A small sound classifier, trained from scratch: 39062 training examples.
Rows from block 7 of a small sound classifier, named by matrix and row number. Rows with one number belong to one channel. Each number is 50 + 12 x the weight over its row's rms, rounded and kept within 0 to 99. All counts start at 0. After the name is the row's rms in percent of the matrix's.
Before each channel's rows are labels from the 100 clips, of 14848, where the channel reaches its highest value: "loudest" is the band of the loudest frequency at the time of the peak. Only what is clearly more common there than usual is listed. The data: synthesized solo parts of chorales (CocoChorales).
# convs0: first width-9 conv (model.blocks.7.convs.0.weight, 112x112x9, each kernel summed), inputs 0-111
# convs1: second width-9 conv (model.blocks.7.convs.1.weight, 112x112x9, transposed, each kernel summed), outputs 0-111

loudest: 500 to 1000 Hz; 1000 to 2000 Hz
convs0.106 089:42 35 48 29 44 47 43 48 42 45 37 64 42 51 60 60 70 39 89 52 66 64 48 45 50 38 44 58 44 63 46 33 42 47 52 38 51 56 43 44 61 97 28 45 45 68 37 45 54 51 54 45 39 45 46 42 50 44 38 42 52 78 40 38 40 67 71 29 53 67 52 46 48 33 45 63 80 57 38 61 43 46 62 46 52 59 56 47 57 57 33 50 33 36 47 32 40 47 44 34 55 58 55 59 42 49 38 55 46 59 41 61
convs1.106 101:51 26 47 71 57 52 42 62 59 50 48 65 47 41 63 68 48 48 34 39 41 34 34 40 48 50 43 68 69 65 59 50 49 23 34 31 37 39 56 61 99 61 50 48 37 50 54 32 50 49 41 56 52 34 48 65 66 50 48 40 38 38 34 54 69 31 45 52 53 54 46 30 50 44 58 41 43 40 41 40 35 45 41 56 67 50 67 68 40 50 52 60 30 47 68 56 58 65 46 29 60 46 52 43 53 47 57 42 61 52 61 47

loudest: 1000 to 2000 Hz
convs0.85 115:53 47 49 47 45 56 60 53 55 23 42 52 42 49 62 51 52 48 58 72 50 52 34 62 63 43 46 41 29 53 39 53 49 41 46 34 37 44 58 50 64 48 29 45 75 42 31 56 48 50 52 58 52 52 64 87 32 86 49 68 58 48 43 34 52 39 54 57 53 25 59 33 54 47 68 55 38 63 58 64 30 43 68 61 53 62 32 49 35 70 51 50 55 36 48 64 41 38 36 51 52 38 55 30 61 46 53 53 23 55 43 65
convs1.85 120:55 60 37 29 70 69 67 54 51 43 40 34 39 40 38 45 42 74 64 46 53 38 48 47 39 45 58 56 63 48 38 48 40 24 50 44 41 74 50 56 43 62 23 55 55 50 56 53 63 51 57 48 47 51 46 52 50 56 56 69 49 46 56 49 49 24 64 55 40 36 58 53 59 48 63 47 34 54 52 53 36 50 87 56 57 26 51 42 15 60 39 39 54 52 43 52 50 49 70 24 64 34 39 55 74 47 66 62 59 51 45 62

loudest: 1000 to 2000 Hz
convs0.0 152:61 71 47 45 44 71 50 51 63 49 44 42 41 23 39 38 42 64 43 53 57 53 55 48 57 41 47 48 51 55 69 47 45 48 52 72 71 52 46 48 52 38 56 55 50 53 48 44 19 40 50 57 33 66 59 54 54 45 74 59 52 46 66 57 35 58 58 60 67 49 55 50 58 39 49 43 50 66 37 61 51 32 60 55 50 61 47 43 49 30 50 47 55 43 52 50 46 33 53 52 64 31 50 40 63 00 20 44 47 46 43 39
convs1.0 125:42 46 65 41 45 37 37 75 66 54 44 58 62 43 53 39 52 68 56 44 37 60 59 49 77 36 41 44 51 50 53 51 58 58 34 41 59 47 54 54 51 46 57 23 36 45 56 39 41 52 42 53 29 63 60 67 67 47 61 51 53 34 61 44 36 54 58 36 97 47 71 53 44 42 45 54 58 63 36 42 47 65 37 62 49 62 44 50 29 18 28 45 37 38 50 53 45 57 54 44 65 51 31 43 53 22 49 43 57 50 46 56

loudest: 250 to 500 Hz
convs0.25 113:69 69 53 42 41 69 52 64 67 60 51 38 54 36 57 71 43 35 64 58 50 35 41 74 41 49 34 38 79 37 54 34 78 58 36 65 36 53 45 74 63 70 77 49 50 45 52 48 55 72 68 50 53 46 47 58 57 26 32 43 43 43 61 52 54 36 56 36 53 48 44 49 54 47 56 50 60 42 63 44 49 28 37 51 54 49 60 63 58 53 35 34 49 38 63 46 66 38 54 42 76 44 39 49 66 40 63 43 50 47 49 45
convs1.25 110:47 48 49 56 68 62 50 63 60 51 45 44 56 53 35 42 51 80 49 59 70 74 39 39 37 54 50 45 31 57 51 51 66 69 50 40 67 53 46 56 43 37 53 32 49 49 62 35 42 46 03 47 59 49 53 64 63 29 56 38 43 46 28 52 41 42 32 45 47 51 41 51 52 24 39 43 51 45 47 58 42 39 43 40 40 46 43 69 48 45 34 37 28 58 35 62 37 59 41 55 34 63 58 65 51 62 51 65 42 26 35 39

loudest: 250 to 500 Hz
convs0.87 124:54 39 33 42 50 47 44 56 52 56 47 40 61 54 59 42 59 31 52 42 52 45 46 43 45 50 32 63 45 47 54 50 42 46 47 49 81 48 67 34 48 50 99 67 60 62 38 60 77 55 38 46 46 59 65 53 42 34 30 58 44 51 44 42 74 42 35 35 57 66 59 47 55 59 62 50 32 52 47 46 71 35 53 65 41 61 44 45 44 45 49 62 56 34 42 54 53 51 59 36 49 34 60 41 42 54 44 49 48 53 54 55
convs1.87 104:56 33 44 52 44 32 57 45 43 53 45 32 49 57 53 27 49 45 38 44 55 39 47 37 47 56 45 57 63 63 41 52 66 62 59 59 64 73 42 41 62 48 53 76 46 55 75 58 43 43 38 71 75 78 60 56 63 57 56 50 54 53 57 49 60 46 24 50 65 55 36 59 46 45 51 30 50 41 50 57 58 25 61 33 51 63 47 61 56 36 69 38 29 45 47 47 46 67 27 55 80 53 60 32 55 72 52 42 62 52 37 48

loudest: 1000 to 2000 Hz
convs0.10 079:43 68 33 73 61 40 47 57 75 47 43 51 75 54 57 53 54 42 46 61 41 50 56 60 54 66 45 36 52 49 77 81 44 34 51 51 46 32 36 81 53 42 43 56 51 48 34 32 39 56 49 55 57 35 51 46 63 43 85 78 56 51 39 54 48 48 44 64 55 39 44 51 43 48 48 59 41 41 39 57 40 69 40 60 55 62 29 55 34 55 42 63 59 49 50 31 52 34 41 44 43 43 62 61 40 43 22 48 49 58 35 58
convs1.10 100:42 69 37 40 51 45 60 42 52 54 46 39 44 45 52 40 41 42 54 42 48 60 46 35 49 22 51 47 27 61 39 42 41 55 69 49 50 40 43 36 44 27 44 50 46 35 76 39 49 67 54 39 51 32 56 38 31 47 67 71 43 46 48 52 13 53 53 37 41 37 74 37 54 51 54 28 63 47 24 62 54 75 57 48 53 40 51 44 40 52 32 61 52 58 65 36 47 70 57 47 42 65 48 70 58 36 44 71 62 44 48 47

loudest: 250 to 500 Hz
convs0.21 083:53 67 52 65 43 61 56 27 39 53 59 46 67 51 42 55 40 60 64 42 57 30 37 48 45 30 60 62 57 63 54 60 72 27 42 42 53 66 58 46 49 39 46 47 55 22 61 47 41 46 78 49 43 49 46 45 63 37 39 43 37 35 40 62 45 42 64 51 23 53 42 21 50 45 63 42 40 59 55 54 64 55 65 29 48 51 37 39 65 50 40 46 69 60 49 48 48 67 65 50 39 50 45 72 58 22 30 51 27 38 53 55
convs1.21 098:49 45 33 39 41 58 44 46 39 60 39 43 46 47 47 61 63 38 38 46 67 44 46 59 64 77 56 40 66 72 54 40 42 66 70 50 52 47 49 60 46 56 40 33 37 55 74 48 46 43 36 88 44 66 44 61 42 55 55 42 41 56 63 51 56 59 57 51 69 44 59 48 55 42 62 66 47 31 59 47 55 19 60 58 43 46 74 43 58 74 57 45 74 60 39 52 52 41 47 72 66 49 48 60 81 52 44 63 50 65 56 59

loudest: 1000 to 2000 Hz
convs0.107 079:67 60 67 45 39 56 79 58 54 46 55 62 35 72 46 48 45 42 35 51 48 50 43 55 36 32 48 62 47 49 46 81 50 41 75 71 61 49 53 60 45 45 31 58 51 40 48 72 43 51 67 53 59 29 51 51 46 43 63 55 53 62 49 44 38 64 35 54 63 58 38 55 57 49 43 36 68 64 45 37 41 55 60 50 41 44 63 58 46 61 60 34 56 30 67 39 18 44 36 33 53 68 21 53 31 42 54 44 31 47 46 64
convs1.107 075:43 59 48 41 81 57 33 43 60 52 36 46 55 58 67 26 44 70 52 61 59 53 58 44 51 50 41 48 54 47 34 61 42 50 42 27 61 61 59 34 30 55 54 65 36 44 55 59 52 39 36 62 57 48 61 63 67 53 50 41 45 58 44 66 48 43 55 35 45 36 75 65 23 67 43 74 44 38 63 46 53 63 60 65 66 74 52 44 33 63 46 48 39 53 53 52 74 60 49 79 49 32 50 51 66 65 41 52 45 64 61 39

loudest: 500 to 1000 Hz
convs0.41 139:42 45 35 43 30 48 54 59 45 73 50 48 40 42 53 59 33 52 76 62 68 42 50 50 84 45 56 56 50 48 28 60 38 32 47 46 47 43 49 38 66 58 36 60 71 61 34 74 55 45 41 41 84 65 43 46 45 50 62 40 45 38 47 53 33 56 70 56 66 60 31 56 53 49 48 55 67 66 33 43 31 57 54 39 35 38 43 50 54 46 52 63 46 51 55 27 37 52 53 32 45 52 30 45 37 66 49 52 42 30 65 55
convs1.41 144:37 62 72 69 60 53 27 55 67 51 32 64 36 72 38 29 49 47 65 60 44 67 46 38 42 42 40 61 32 56 52 61 39 40 53 38 46 37 26 47 79 90 59 48 54 48 47 62 43 52 35 54 63 66 42 27 55 55 48 46 46 67 48 73 35 48 47 39 52 42 38 48 47 62 42 56 43 55 49 62 43 45 47 42 39 43 34 44 39 28 44 49 50 61 40 54 35 48 71 44 44 49 43 23 44 63 50 39 48 42 52 50

loudest: 1000 to 2000 Hz
convs0.57 121:44 53 38 54 51 43 42 43 32 41 36 44 49 65 58 53 34 47 50 46 57 34 44 50 45 46 68 33 49 62 55 52 42 30 31 51 70 57 47 47 53 50 90 39 61 45 56 63 54 57 38 62 36 58 55 28 47 29 22 39 48 51 47 53 84 56 80 45 49 55 46 57 63 35 53 42 22 48 50 60 49 49 55 50 34 45 45 52 54 49 53 57 39 56 76 64 75 45 35 61 61 67 61 47 44 70 38 38 56 39 59 46
convs1.57 102:53 47 59 45 58 44 41 60 63 49 43 54 48 64 40 71 60 51 31 42 41 42 56 47 48 30 39 64 58 45 38 44 52 66 38 55 52 40 51 57 58 36 60 72 36 54 44 50 50 49 25 38 26 67 52 22 53 44 35 48 56 61 37 82 67 68 38 50 45 50 56 36 41 42 49 44 40 48 50 56 46 83 59 45 41 48 34 46 60 29 60 44 41 41 58 70 40 39 26 65 51 60 63 67 29 51 45 66 44 52 20 45

loudest: 250 to 500 Hz
convs0.97 095:33 47 41 48 78 55 38 60 19 35 71 30 55 37 70 57 56 49 32 47 40 20 45 55 37 41 50 37 49 58 68 48 66 47 53 57 60 54 36 47 51 60 65 20 65 42 46 73 47 45 63 40 60 41 51 49 46 49 31 50 41 49 54 47 51 47 64 62 53 52 56 48 54 20 54 53 60 76 50 49 41 58 46 67 52 43 58 52 68 37 53 37 48 43 42 47 33 62 40 80 55 57 48 46 26 47 43 52 47 66 59 63
convs1.97 091:32 65 51 59 59 66 39 44 63 58 48 38 72 47 45 60 83 62 46 39 60 42 22 37 65 35 44 39 46 56 24 52 47 60 45 55 44 42 68 59 57 44 59 43 57 47 24 55 37 53 79 56 49 36 46 33 50 66 44 39 60 51 46 62 51 49 50 57 48 52 69 49 77 70 45 64 39 48 62 59 38 72 51 62 49 37 67 48 30 40 46 64 35 53 57 36 42 48 53 41 52 40 64 60 47 48 66 28 65 42 39 44

loudest: 250 to 500 Hz
convs0.94 091:50 50 54 36 89 61 47 50 27 32 53 29 54 28 49 64 61 63 57 38 43 33 44 62 59 47 50 22 73 62 57 40 54 42 35 59 68 36 55 50 51 43 61 36 47 64 53 69 49 66 65 52 58 40 56 43 60 44 47 53 33 42 56 59 48 67 44 59 56 42 43 50 46 49 53 63 40 48 55 33 54 72 40 37 62 50 69 47 48 34 41 39 41 39 50 49 36 47 31 75 27 40 52 36 47 60 60 35 59 46 75 55
convs1.94 088:42 66 62 42 60 62 40 51 50 45 44 60 56 36 34 65 80 39 40 52 42 44 57 47 83 55 55 49 52 29 52 41 53 53 35 67 56 39 54 49 68 37 40 40 37 46 59 43 54 59 72 31 52 34 44 50 51 64 40 52 59 55 59 53 41 58 54 57 46 36 23 57 66 69 43 69 42 54 56 40 50 73 46 20 43 56 66 42 49 23 46 57 41 42 36 49 53 34 63 56 43 63 67 64 30 46 39 75 42 45 38 51

loudest: 250 to 500 Hz
convs0.75 102:40 52 35 59 54 58 51 57 38 38 68 50 48 60 44 23 61 37 53 61 60 28 49 61 43 67 40 47 53 59 73 53 58 56 46 62 47 47 48 69 36 49 53 46 57 45 53 53 49 39 51 51 72 41 54 66 33 60 62 32 39 42 32 52 35 54 57 56 27 60 42 48 24 36 77 33 48 61 47 44 76 49 57 45 48 52 65 53 53 36 59 40 38 15 41 45 70 51 49 58 32 66 49 31 49 52 21 40 63 56 60 52
convs1.75 096:46 32 64 41 57 38 34 67 51 47 52 51 47 48 53 21 46 54 62 47 50 57 66 52 87 47 44 45 41 47 39 65 48 58 47 48 51 39 55 60 20 51 49 31 59 45 44 47 52 28 37 55 75 39 41 36 52 33 43 66 70 45 71 62 55 55 55 64 36 71 54 41 50 38 66 62 48 53 47 39 47 47 44 75 35 52 63 56 49 42 29 50 37 42 43 46 37 45 68 45 27 33 44 50 55 50 49 18 52 46 53 30

loudest: 1000 to 2000 Hz
convs0.48 109:51 64 57 52 50 43 70 40 36 64 51 39 61 50 57 56 51 43 65 56 64 54 32 54 60 38 22 32 47 20 47 44 57 45 53 69 43 78 35 72 59 47 56 44 71 47 62 63 75 60 53 67 70 59 51 63 51 60 79 51 48 52 24 45 28 60 64 59 62 53 65 42 55 55 40 42 70 52 41 49 54 45 54 32 53 42 54 46 51 47 37 38 62 63 40 38 44 52 36 45 50 50 40 49 39 31 47 33 40 32 65 43
convs1.48 109:40 59 55 59 53 72 48 47 46 54 40 53 49 52 41 49 52 45 63 34 50 54 42 44 68 39 32 40 47 40 35 41 63 45 39 60 30 36 49 42 30 50 71 36 71 53 27 68 14 62 25 58 53 57 50 51 60 36 73 48 54 57 53 62 59 67 55 63 53 72 22 58 37 47 43 55 46 44 53 54 57 29 41 46 46 60 53 54 38 73 45 46 31 59 38 65 44 23 62 42 48 43 32 57 54 45 48 48 48 65 31 62

loudest: 1000 to 2000 Hz
convs0.67 110:52 61 41 40 62 49 61 48 45 43 55 43 51 59 66 60 39 50 57 56 68 44 42 48 56 37 62 56 46 46 43 50 42 33 46 57 57 55 61 32 52 39 47 54 60 68 51 51 62 48 33 56 53 65 63 77 40 89 71 76 69 55 54 38 39 35 78 62 46 60 47 40 63 45 42 51 48 58 64 64 50 52 73 47 48 37 43 37 73 56 56 39 55 48 44 26 46 46 55 45 48 15 48 21 41 29 40 51 48 61 48 38
convs1.67 095:37 59 53 63 40 50 33 40 59 52 63 49 39 42 49 43 36 56 47 61 46 62 37 62 71 46 46 51 57 44 54 40 50 56 56 51 49 65 74 49 50 49 41 65 44 37 50 39 62 52 69 41 50 39 53 72 49 57 53 47 45 65 57 47 43 32 43 54 62 48 23 45 30 68 36 23 55 58 39 40 38 59 57 39 62 35 46 38 41 70 58 52 25 32 48 51 36 48 58 55 79 22 61 82 58 39 55 55 62 54 25 34

loudest: 1000 to 2000 Hz
convs0.40 100:46 68 39 52 60 45 50 51 67 47 65 58 35 70 39 65 70 53 33 38 36 54 61 46 32 49 54 56 56 45 46 41 50 46 65 62 35 76 48 53 28 24 36 68 53 58 56 41 56 53 54 45 57 47 60 54 46 39 46 41 61 40 38 70 61 53 20 59 66 62 48 45 56 54 35 34 31 50 50 51 55 35 20 70 68 47 32 40 28 60 40 56 50 46 35 41 42 52 59 48 59 53 38 72 36 46 64 53 32 73 54 48
convs1.40 092:40 51 60 50 59 66 62 51 69 56 47 51 58 44 54 35 25 38 55 65 40 57 57 56 54 61 51 54 42 64 45 72 52 47 30 51 50 35 40 41 36 54 56 29 36 55 46 61 50 54 38 31 54 44 31 34 65 42 48 78 48 63 38 29 44 46 60 28 18 54 50 43 58 44 52 74 79 80 59 60 57 59 66 47 35 50 54 72 50 47 50 46 61 59 55 71 50 51 47 50 37 56 45 37 60 65 45 48 35 27 53 51

loudest: 500 to 1000 Hz
convs0.81 107:36 73 29 23 60 26 55 66 30 38 54 58 51 58 53 50 41 47 64 57 46 25 51 45 50 54 58 43 38 59 60 51 41 50 48 54 41 66 76 53 54 57 59 55 61 54 67 87 41 48 53 53 60 59 39 53 55 51 57 61 45 37 36 50 36 24 63 57 43 53 47 66 52 41 54 48 49 54 62 55 55 52 61 40 30 75 54 81 65 28 60 51 62 30 44 46 50 58 44 29 40 38 54 56 31 47 69 49 45 44 54 57
convs1.81 085:47 58 72 54 58 79 46 37 73 47 55 60 58 64 17 65 42 44 51 54 63 46 41 45 42 67 49 39 47 49 69 55 43 57 34 47 63 28 43 68 79 79 41 31 53 50 64 49 49 47 73 29 54 44 35 58 58 36 44 44 58 50 50 56 61 45 32 65 46 67 25 50 45 45 38 45 49 61 55 44 39 48 34 51 73 55 51 45 53 44 52 61 63 48 47 43 56 70 71 45 44 52 43 58 44 54 53 49 63 64 28 61

loudest: 1000 to 2000 Hz
convs0.22 121:22 38 53 48 50 37 60 55 42 49 45 30 47 41 47 59 80 63 26 60 45 38 43 55 45 47 50 41 49 67 39 42 35 31 53 71 47 49 52 46 47 45 55 50 38 55 65 93 33 68 55 45 36 49 58 39 46 54 53 67 44 52 67 55 34 49 59 38 42 66 60 36 67 49 51 47 54 53 31 44 48 45 63 44 49 56 56 33 50 84 68 48 43 20 52 44 37 45 55 67 46 40 48 44 43 56 66 66 37 50 61 39
convs1.22 128:46 42 64 54 65 48 55 61 45 59 45 51 72 32 59 48 47 42 35 54 47 57 47 40 78 57 55 61 47 47 66 59 70 80 35 76 47 56 40 48 45 58 67 43 50 52 58 39 41 65 15 55 75 26 62 51 64 38 47 62 42 69 39 51 39 57 40 44 40 39 57 52 59 70 54 58 42 52 49 50 43 52 41 39 53 44 59 46 34 39 17 49 45 30 35 57 44 38 36 56 36 46 34 26 55 48 60 46 38 41 38 51

loudest: 1000 to 2000 Hz
convs0.108 099:68 68 45 62 34 51 72 61 44 53 37 61 63 65 43 53 49 59 61 64 34 56 45 30 34 45 40 55 49 30 63 65 62 50 51 74 39 60 34 53 40 50 40 51 67 62 36 59 43 66 47 47 39 44 54 69 65 51 69 49 47 59 19 55 34 64 39 50 32 41 36 61 46 49 43 41 51 64 37 55 61 49 47 45 56 39 47 38 37 58 31 56 52 67 34 46 30 66 63 41 66 68 26 60 37 33 53 50 59 49 31 40
convs1.108 096:60 50 50 39 71 49 48 57 94 50 54 60 56 50 54 54 38 40 44 36 49 48 38 53 54 40 47 41 28 42 32 38 42 67 60 40 55 49 49 41 40 34 79 60 49 32 55 33 28 55 45 44 74 50 53 30 52 43 62 56 42 49 54 64 60 33 51 57 64 43 54 45 52 55 60 55 69 49 57 37 44 33 49 50 41 53 53 65 46 75 53 39 38 63 56 65 59 39 37 66 45 23 71 47 58 40 37 54 22 61 62 44

loudest: 250 to 500 Hz
convs0.98 084:48 40 41 56 53 57 69 63 54 47 54 83 42 51 51 66 34 42 58 42 53 57 35 30 40 40 38 41 40 41 65 60 60 54 44 66 54 64 33 59 35 76 34 62 50 58 52 64 53 52 55 65 56 42 57 45 44 61 76 37 48 41 15 28 37 59 43 44 50 51 44 46 48 46 34 50 47 57 55 47 55 50 52 70 48 37 27 55 41 53 46 52 45 40 29 40 38 55 66 25 65 76 22 48 60 45 48 54 59 59 38 37
convs1.98 080:43 54 27 41 51 36 42 62 58 40 51 48 51 53 42 27 61 62 36 78 32 40 48 52 28 53 65 55 36 42 40 52 28 47 76 56 44 47 49 50 50 26 87 50 42 35 67 22 44 53 55 45 70 56 54 53 56 49 67 51 67 54 64 53 70 46 49 57 53 51 66 37 50 46 69 54 61 50 63 49 54 37 54 44 60 36 55 57 52 40 68 36 47 61 51 63 52 55 35 56 60 23 58 49 32 48 45 52 55 35 30 66

loudest: 1000 to 2000 Hz
convs0.96 070:40 52 48 47 55 36 52 48 42 60 45 75 26 39 53 37 45 56 29 73 51 47 53 31 60 48 40 55 58 66 52 79 70 42 50 64 54 55 50 52 63 83 54 42 55 56 45 40 50 61 33 54 39 48 62 79 58 44 53 53 41 39 29 61 26 40 56 50 45 42 51 37 50 47 62 42 26 50 71 52 49 39 53 44 44 59 40 46 55 44 46 42 79 23 70 38 66 42 39 38 55 39 62 33 67 51 63 47 50 42 48 47
convs1.96 088:46 48 55 43 56 58 54 27 34 51 45 35 49 59 79 73 41 46 56 60 72 48 45 42 47 71 68 40 47 48 68 38 58 55 67 50 57 67 59 68 64 36 60 66 71 55 34 42 54 54 74 47 71 64 50 57 43 56 41 71 56 41 39 39 63 54 46 50 63 45 60 33 53 42 50 61 48 38 32 37 70 43 51 40 70 52 53 51 39 65 32 39 41 71 58 41 55 52 33 31 48 55 47 45 47 47 51 51 70 53 18 60

loudest: 1000 to 2000 Hz
convs0.13 102:46 53 55 40 42 39 62 53 56 53 24 46 37 53 58 61 46 44 50 52 39 33 38 47 58 71 61 65 51 40 43 60 60 67 61 35 51 60 51 78 44 39 27 64 47 42 55 61 39 55 47 53 62 62 74 38 53 54 78 52 44 47 19 53 38 34 62 57 46 53 50 43 56 66 47 48 45 35 55 28 72 61 42 62 44 43 61 46 53 79 45 70 48 48 71 34 73 34 32 41 53 57 42 50 52 52 61 51 63 49 67 71
convs1.13 096:65 53 43 55 61 46 21 58 38 25 65 55 32 69 51 56 51 38 68 63 59 73 55 51 22 37 51 25 23 52 54 38 52 51 34 41 51 56 38 45 46 61 39 31 62 30 50 46 53 58 49 34 52 40 39 51 62 69 62 52 52 67 62 53 57 56 65 48 44 61 61 49 41 40 57 57 61 57 41 73 43 54 50 43 46 64 40 56 30 44 33 57 55 49 37 34 44 50 45 51 38 62 23 71 62 65 56 56 41 32 46 35

loudest: 1000 to 2000 Hz
convs0.89 104:58 52 52 54 38 49 54 61 49 61 44 60 48 79 63 43 40 39 40 69 43 54 46 51 44 48 53 34 49 54 67 56 30 48 37 56 73 57 56 29 44 38 76 63 66 51 39 38 48 46 40 47 43 38 44 42 48 18 35 25 26 56 38 47 40 43 49 62 43 56 48 41 44 41 54 59 47 42 67 58 40 39 50 41 26 44 59 65 61 43 44 58 34 55 34 70 66 58 37 57 43 71 27 46 58 84 39 51 52 37 56 49
convs1.89 104:46 71 62 58 55 44 49 48 60 54 42 53 47 42 61 58 49 57 67 62 44 64 50 54 71 45 73 54 41 50 48 49 70 31 65 50 45 50 40 60 60 41 55 78 55 49 37 50 43 51 56 69 39 61 52 35 32 42 40 68 38 37 85 51 36 51 39 20 43 63 40 56 50 47 31 58 33 47 52 45 41 39 44 62 39 41 43 61 31 36 42 20 70 35 45 53 61 56 24 38 40 72 37 42 48 54 47 43 58 42 58 60

loudest: 250 to 500 Hz
convs0.82 087:33 61 52 37 50 52 54 54 36 32 42 48 57 52 42 69 56 49 45 76 55 48 47 38 67 54 55 43 45 38 63 39 37 49 58 39 43 38 63 43 35 40 36 52 66 59 42 62 36 68 69 49 50 60 53 59 49 57 27 60 40 46 50 56 42 33 49 48 61 59 50 13 36 42 49 32 16 58 44 52 44 58 53 39 45 45 64 67 52 61 73 27 56 57 69 32 58 47 61 47 42 58 59 32 38 37 30 51 17 50 55 43
convs1.82 111:31 58 60 58 49 57 40 25 31 38 49 45 66 39 52 51 46 46 46 51 42 50 57 66 66 39 59 35 64 47 52 68 61 34 62 41 49 65 62 52 59 70 39 68 69 73 65 58 54 56 77 57 58 37 48 56 47 34 40 58 43 51 58 44 50 51 55 54 47 56 47 46 35 45 46 40 34 52 61 43 43 69 40 36 44 35 54 57 49 42 57 49 38 66 56 58 48 25 60 29 46 52 49 40 51 76 53 76 11 32 46 32

loudest: 500 to 1000 Hz
convs0.37 084:50 69 49 63 48 58 61 34 39 44 50 44 58 57 37 53 49 66 40 66 51 61 48 41 37 40 66 60 49 59 27 49 53 47 56 41 53 71 64 34 27 26 38 42 36 37 88 49 50 44 49 60 54 47 60 33 44 50 29 48 32 56 39 48 68 30 32 63 49 50 60 21 57 47 26 44 62 52 54 57 49 42 36 30 53 60 56 45 50 39 58 39 52 54 51 49 39 54 48 82 26 48 59 55 40 74 56 52 50 55 55 35
convs1.37 093:59 54 45 51 46 36 50 62 54 37 42 31 49 38 57 48 48 48 54 51 59 45 41 43 39 60 68 68 44 26 29 36 54 62 62 63 42 37 64 29 50 60 25 54 53 44 78 55 52 40 48 44 55 40 40 38 38 27 25 39 71 56 54 57 22 58 51 40 34 36 50 36 42 63 59 51 50 39 39 57 44 29 38 50 63 52 46 77 55 50 57 51 34 37 66 56 40 61 59 61 48 61 47 52 23 62 52 67 45 47 75 65

loudest: 250 to 500 Hz
convs0.49 080:51 49 53 45 60 40 42 60 29 55 50 59 35 57 53 52 40 45 34 37 47 49 38 65 49 64 44 44 46 53 61 73 62 48 24 30 38 53 56 60 57 63 53 39 39 31 73 54 39 58 68 51 29 55 49 43 49 65 45 49 47 55 24 56 44 60 41 47 42 53 84 58 63 35 73 51 36 55 53 48 45 66 42 42 55 68 70 50 54 57 25 49 55 31 50 49 44 53 54 94 69 47 44 45 64 47 50 36 32 51 46 50
convs1.49 078:61 42 56 64 53 41 54 38 51 40 53 47 39 50 56 44 57 40 35 53 51 76 40 38 46 49 51 40 47 50 47 66 57 25 39 68 53 44 57 50 29 55 53 44 60 49 38 53 51 57 42 58 57 38 63 31 48 41 52 70 27 41 56 64 68 48 54 83 50 50 32 61 90 29 56 44 41 38 50 49 52 65 49 70 55 14 61 42 55 50 47 59 78 45 56 57 42 44 43 40 51 56 36 62 50 45 62 49 34 42 30 66

loudest: 1000 to 2000 Hz
convs0.53 117:47 49 51 29 44 37 52 58 40 50 50 38 44 62 41 28 53 45 45 71 69 51 54 49 50 47 52 33 43 22 60 57 45 55 30 55 62 54 39 51 28 47 46 50 59 40 62 41 51 36 46 55 29 26 58 40 46 23 44 41 21 51 36 28 50 50 47 38 39 46 37 55 50 61 67 71 62 69 50 54 53 48 51 45 48 50 66 61 77 72 63 45 45 34 78 39 55 40 47 55 32 63 40 48 51 76 63 64 39 54 55 47
convs1.53 112:61 40 72 79 36 51 44 39 52 46 46 45 59 48 89 53 35 67 55 49 38 63 51 47 76 46 40 45 42 57 39 57 52 59 34 45 54 41 63 52 60 49 51 52 62 51 37 50 51 72 54 81 69 56 65 49 57 49 30 51 27 59 53 82 52 60 58 45 45 57 36 54 50 60 40 58 34 47 39 52 30 39 40 49 54 48 52 35 38 65 49 43 37 64 49 58 56 46 21 48 49 54 29 42 60 52 40 44 73 34 57 46

loudest: 250 to 500 Hz
convs0.111 074:53 45 62 52 33 57 45 49 37 56 87 74 29 42 61 59 59 60 68 46 47 53 43 58 39 59 59 51 39 51 57 58 48 52 43 55 61 44 57 48 57 74 55 72 70 33 40 65 35 41 55 57 57 41 46 39 45 42 60 38 58 51 42 31 50 91 42 38 33 62 59 79 23 32 48 61 67 34 53 48 41 49 48 34 57 40 42 52 65 48 51 47 54 26 59 45 42 41 40 54 52 43 36 58 61 48 47 59 44 42 66 59
convs1.111 082:36 34 32 60 83 36 52 28 53 28 58 43 37 40 48 51 41 46 42 68 53 57 62 44 35 49 35 53 41 55 50 45 37 41 57 36 51 44 33 32 33 44 51 55 38 69 53 36 71 44 46 50 69 47 64 81 51 52 59 25 51 47 51 29 59 48 41 76 47 46 48 35 44 42 44 60 39 36 70 46 47 58 52 48 30 48 50 51 51 25 49 48 31 72 34 53 49 56 51 68 60 51 53 44 34 64 48 62 61 35 45 61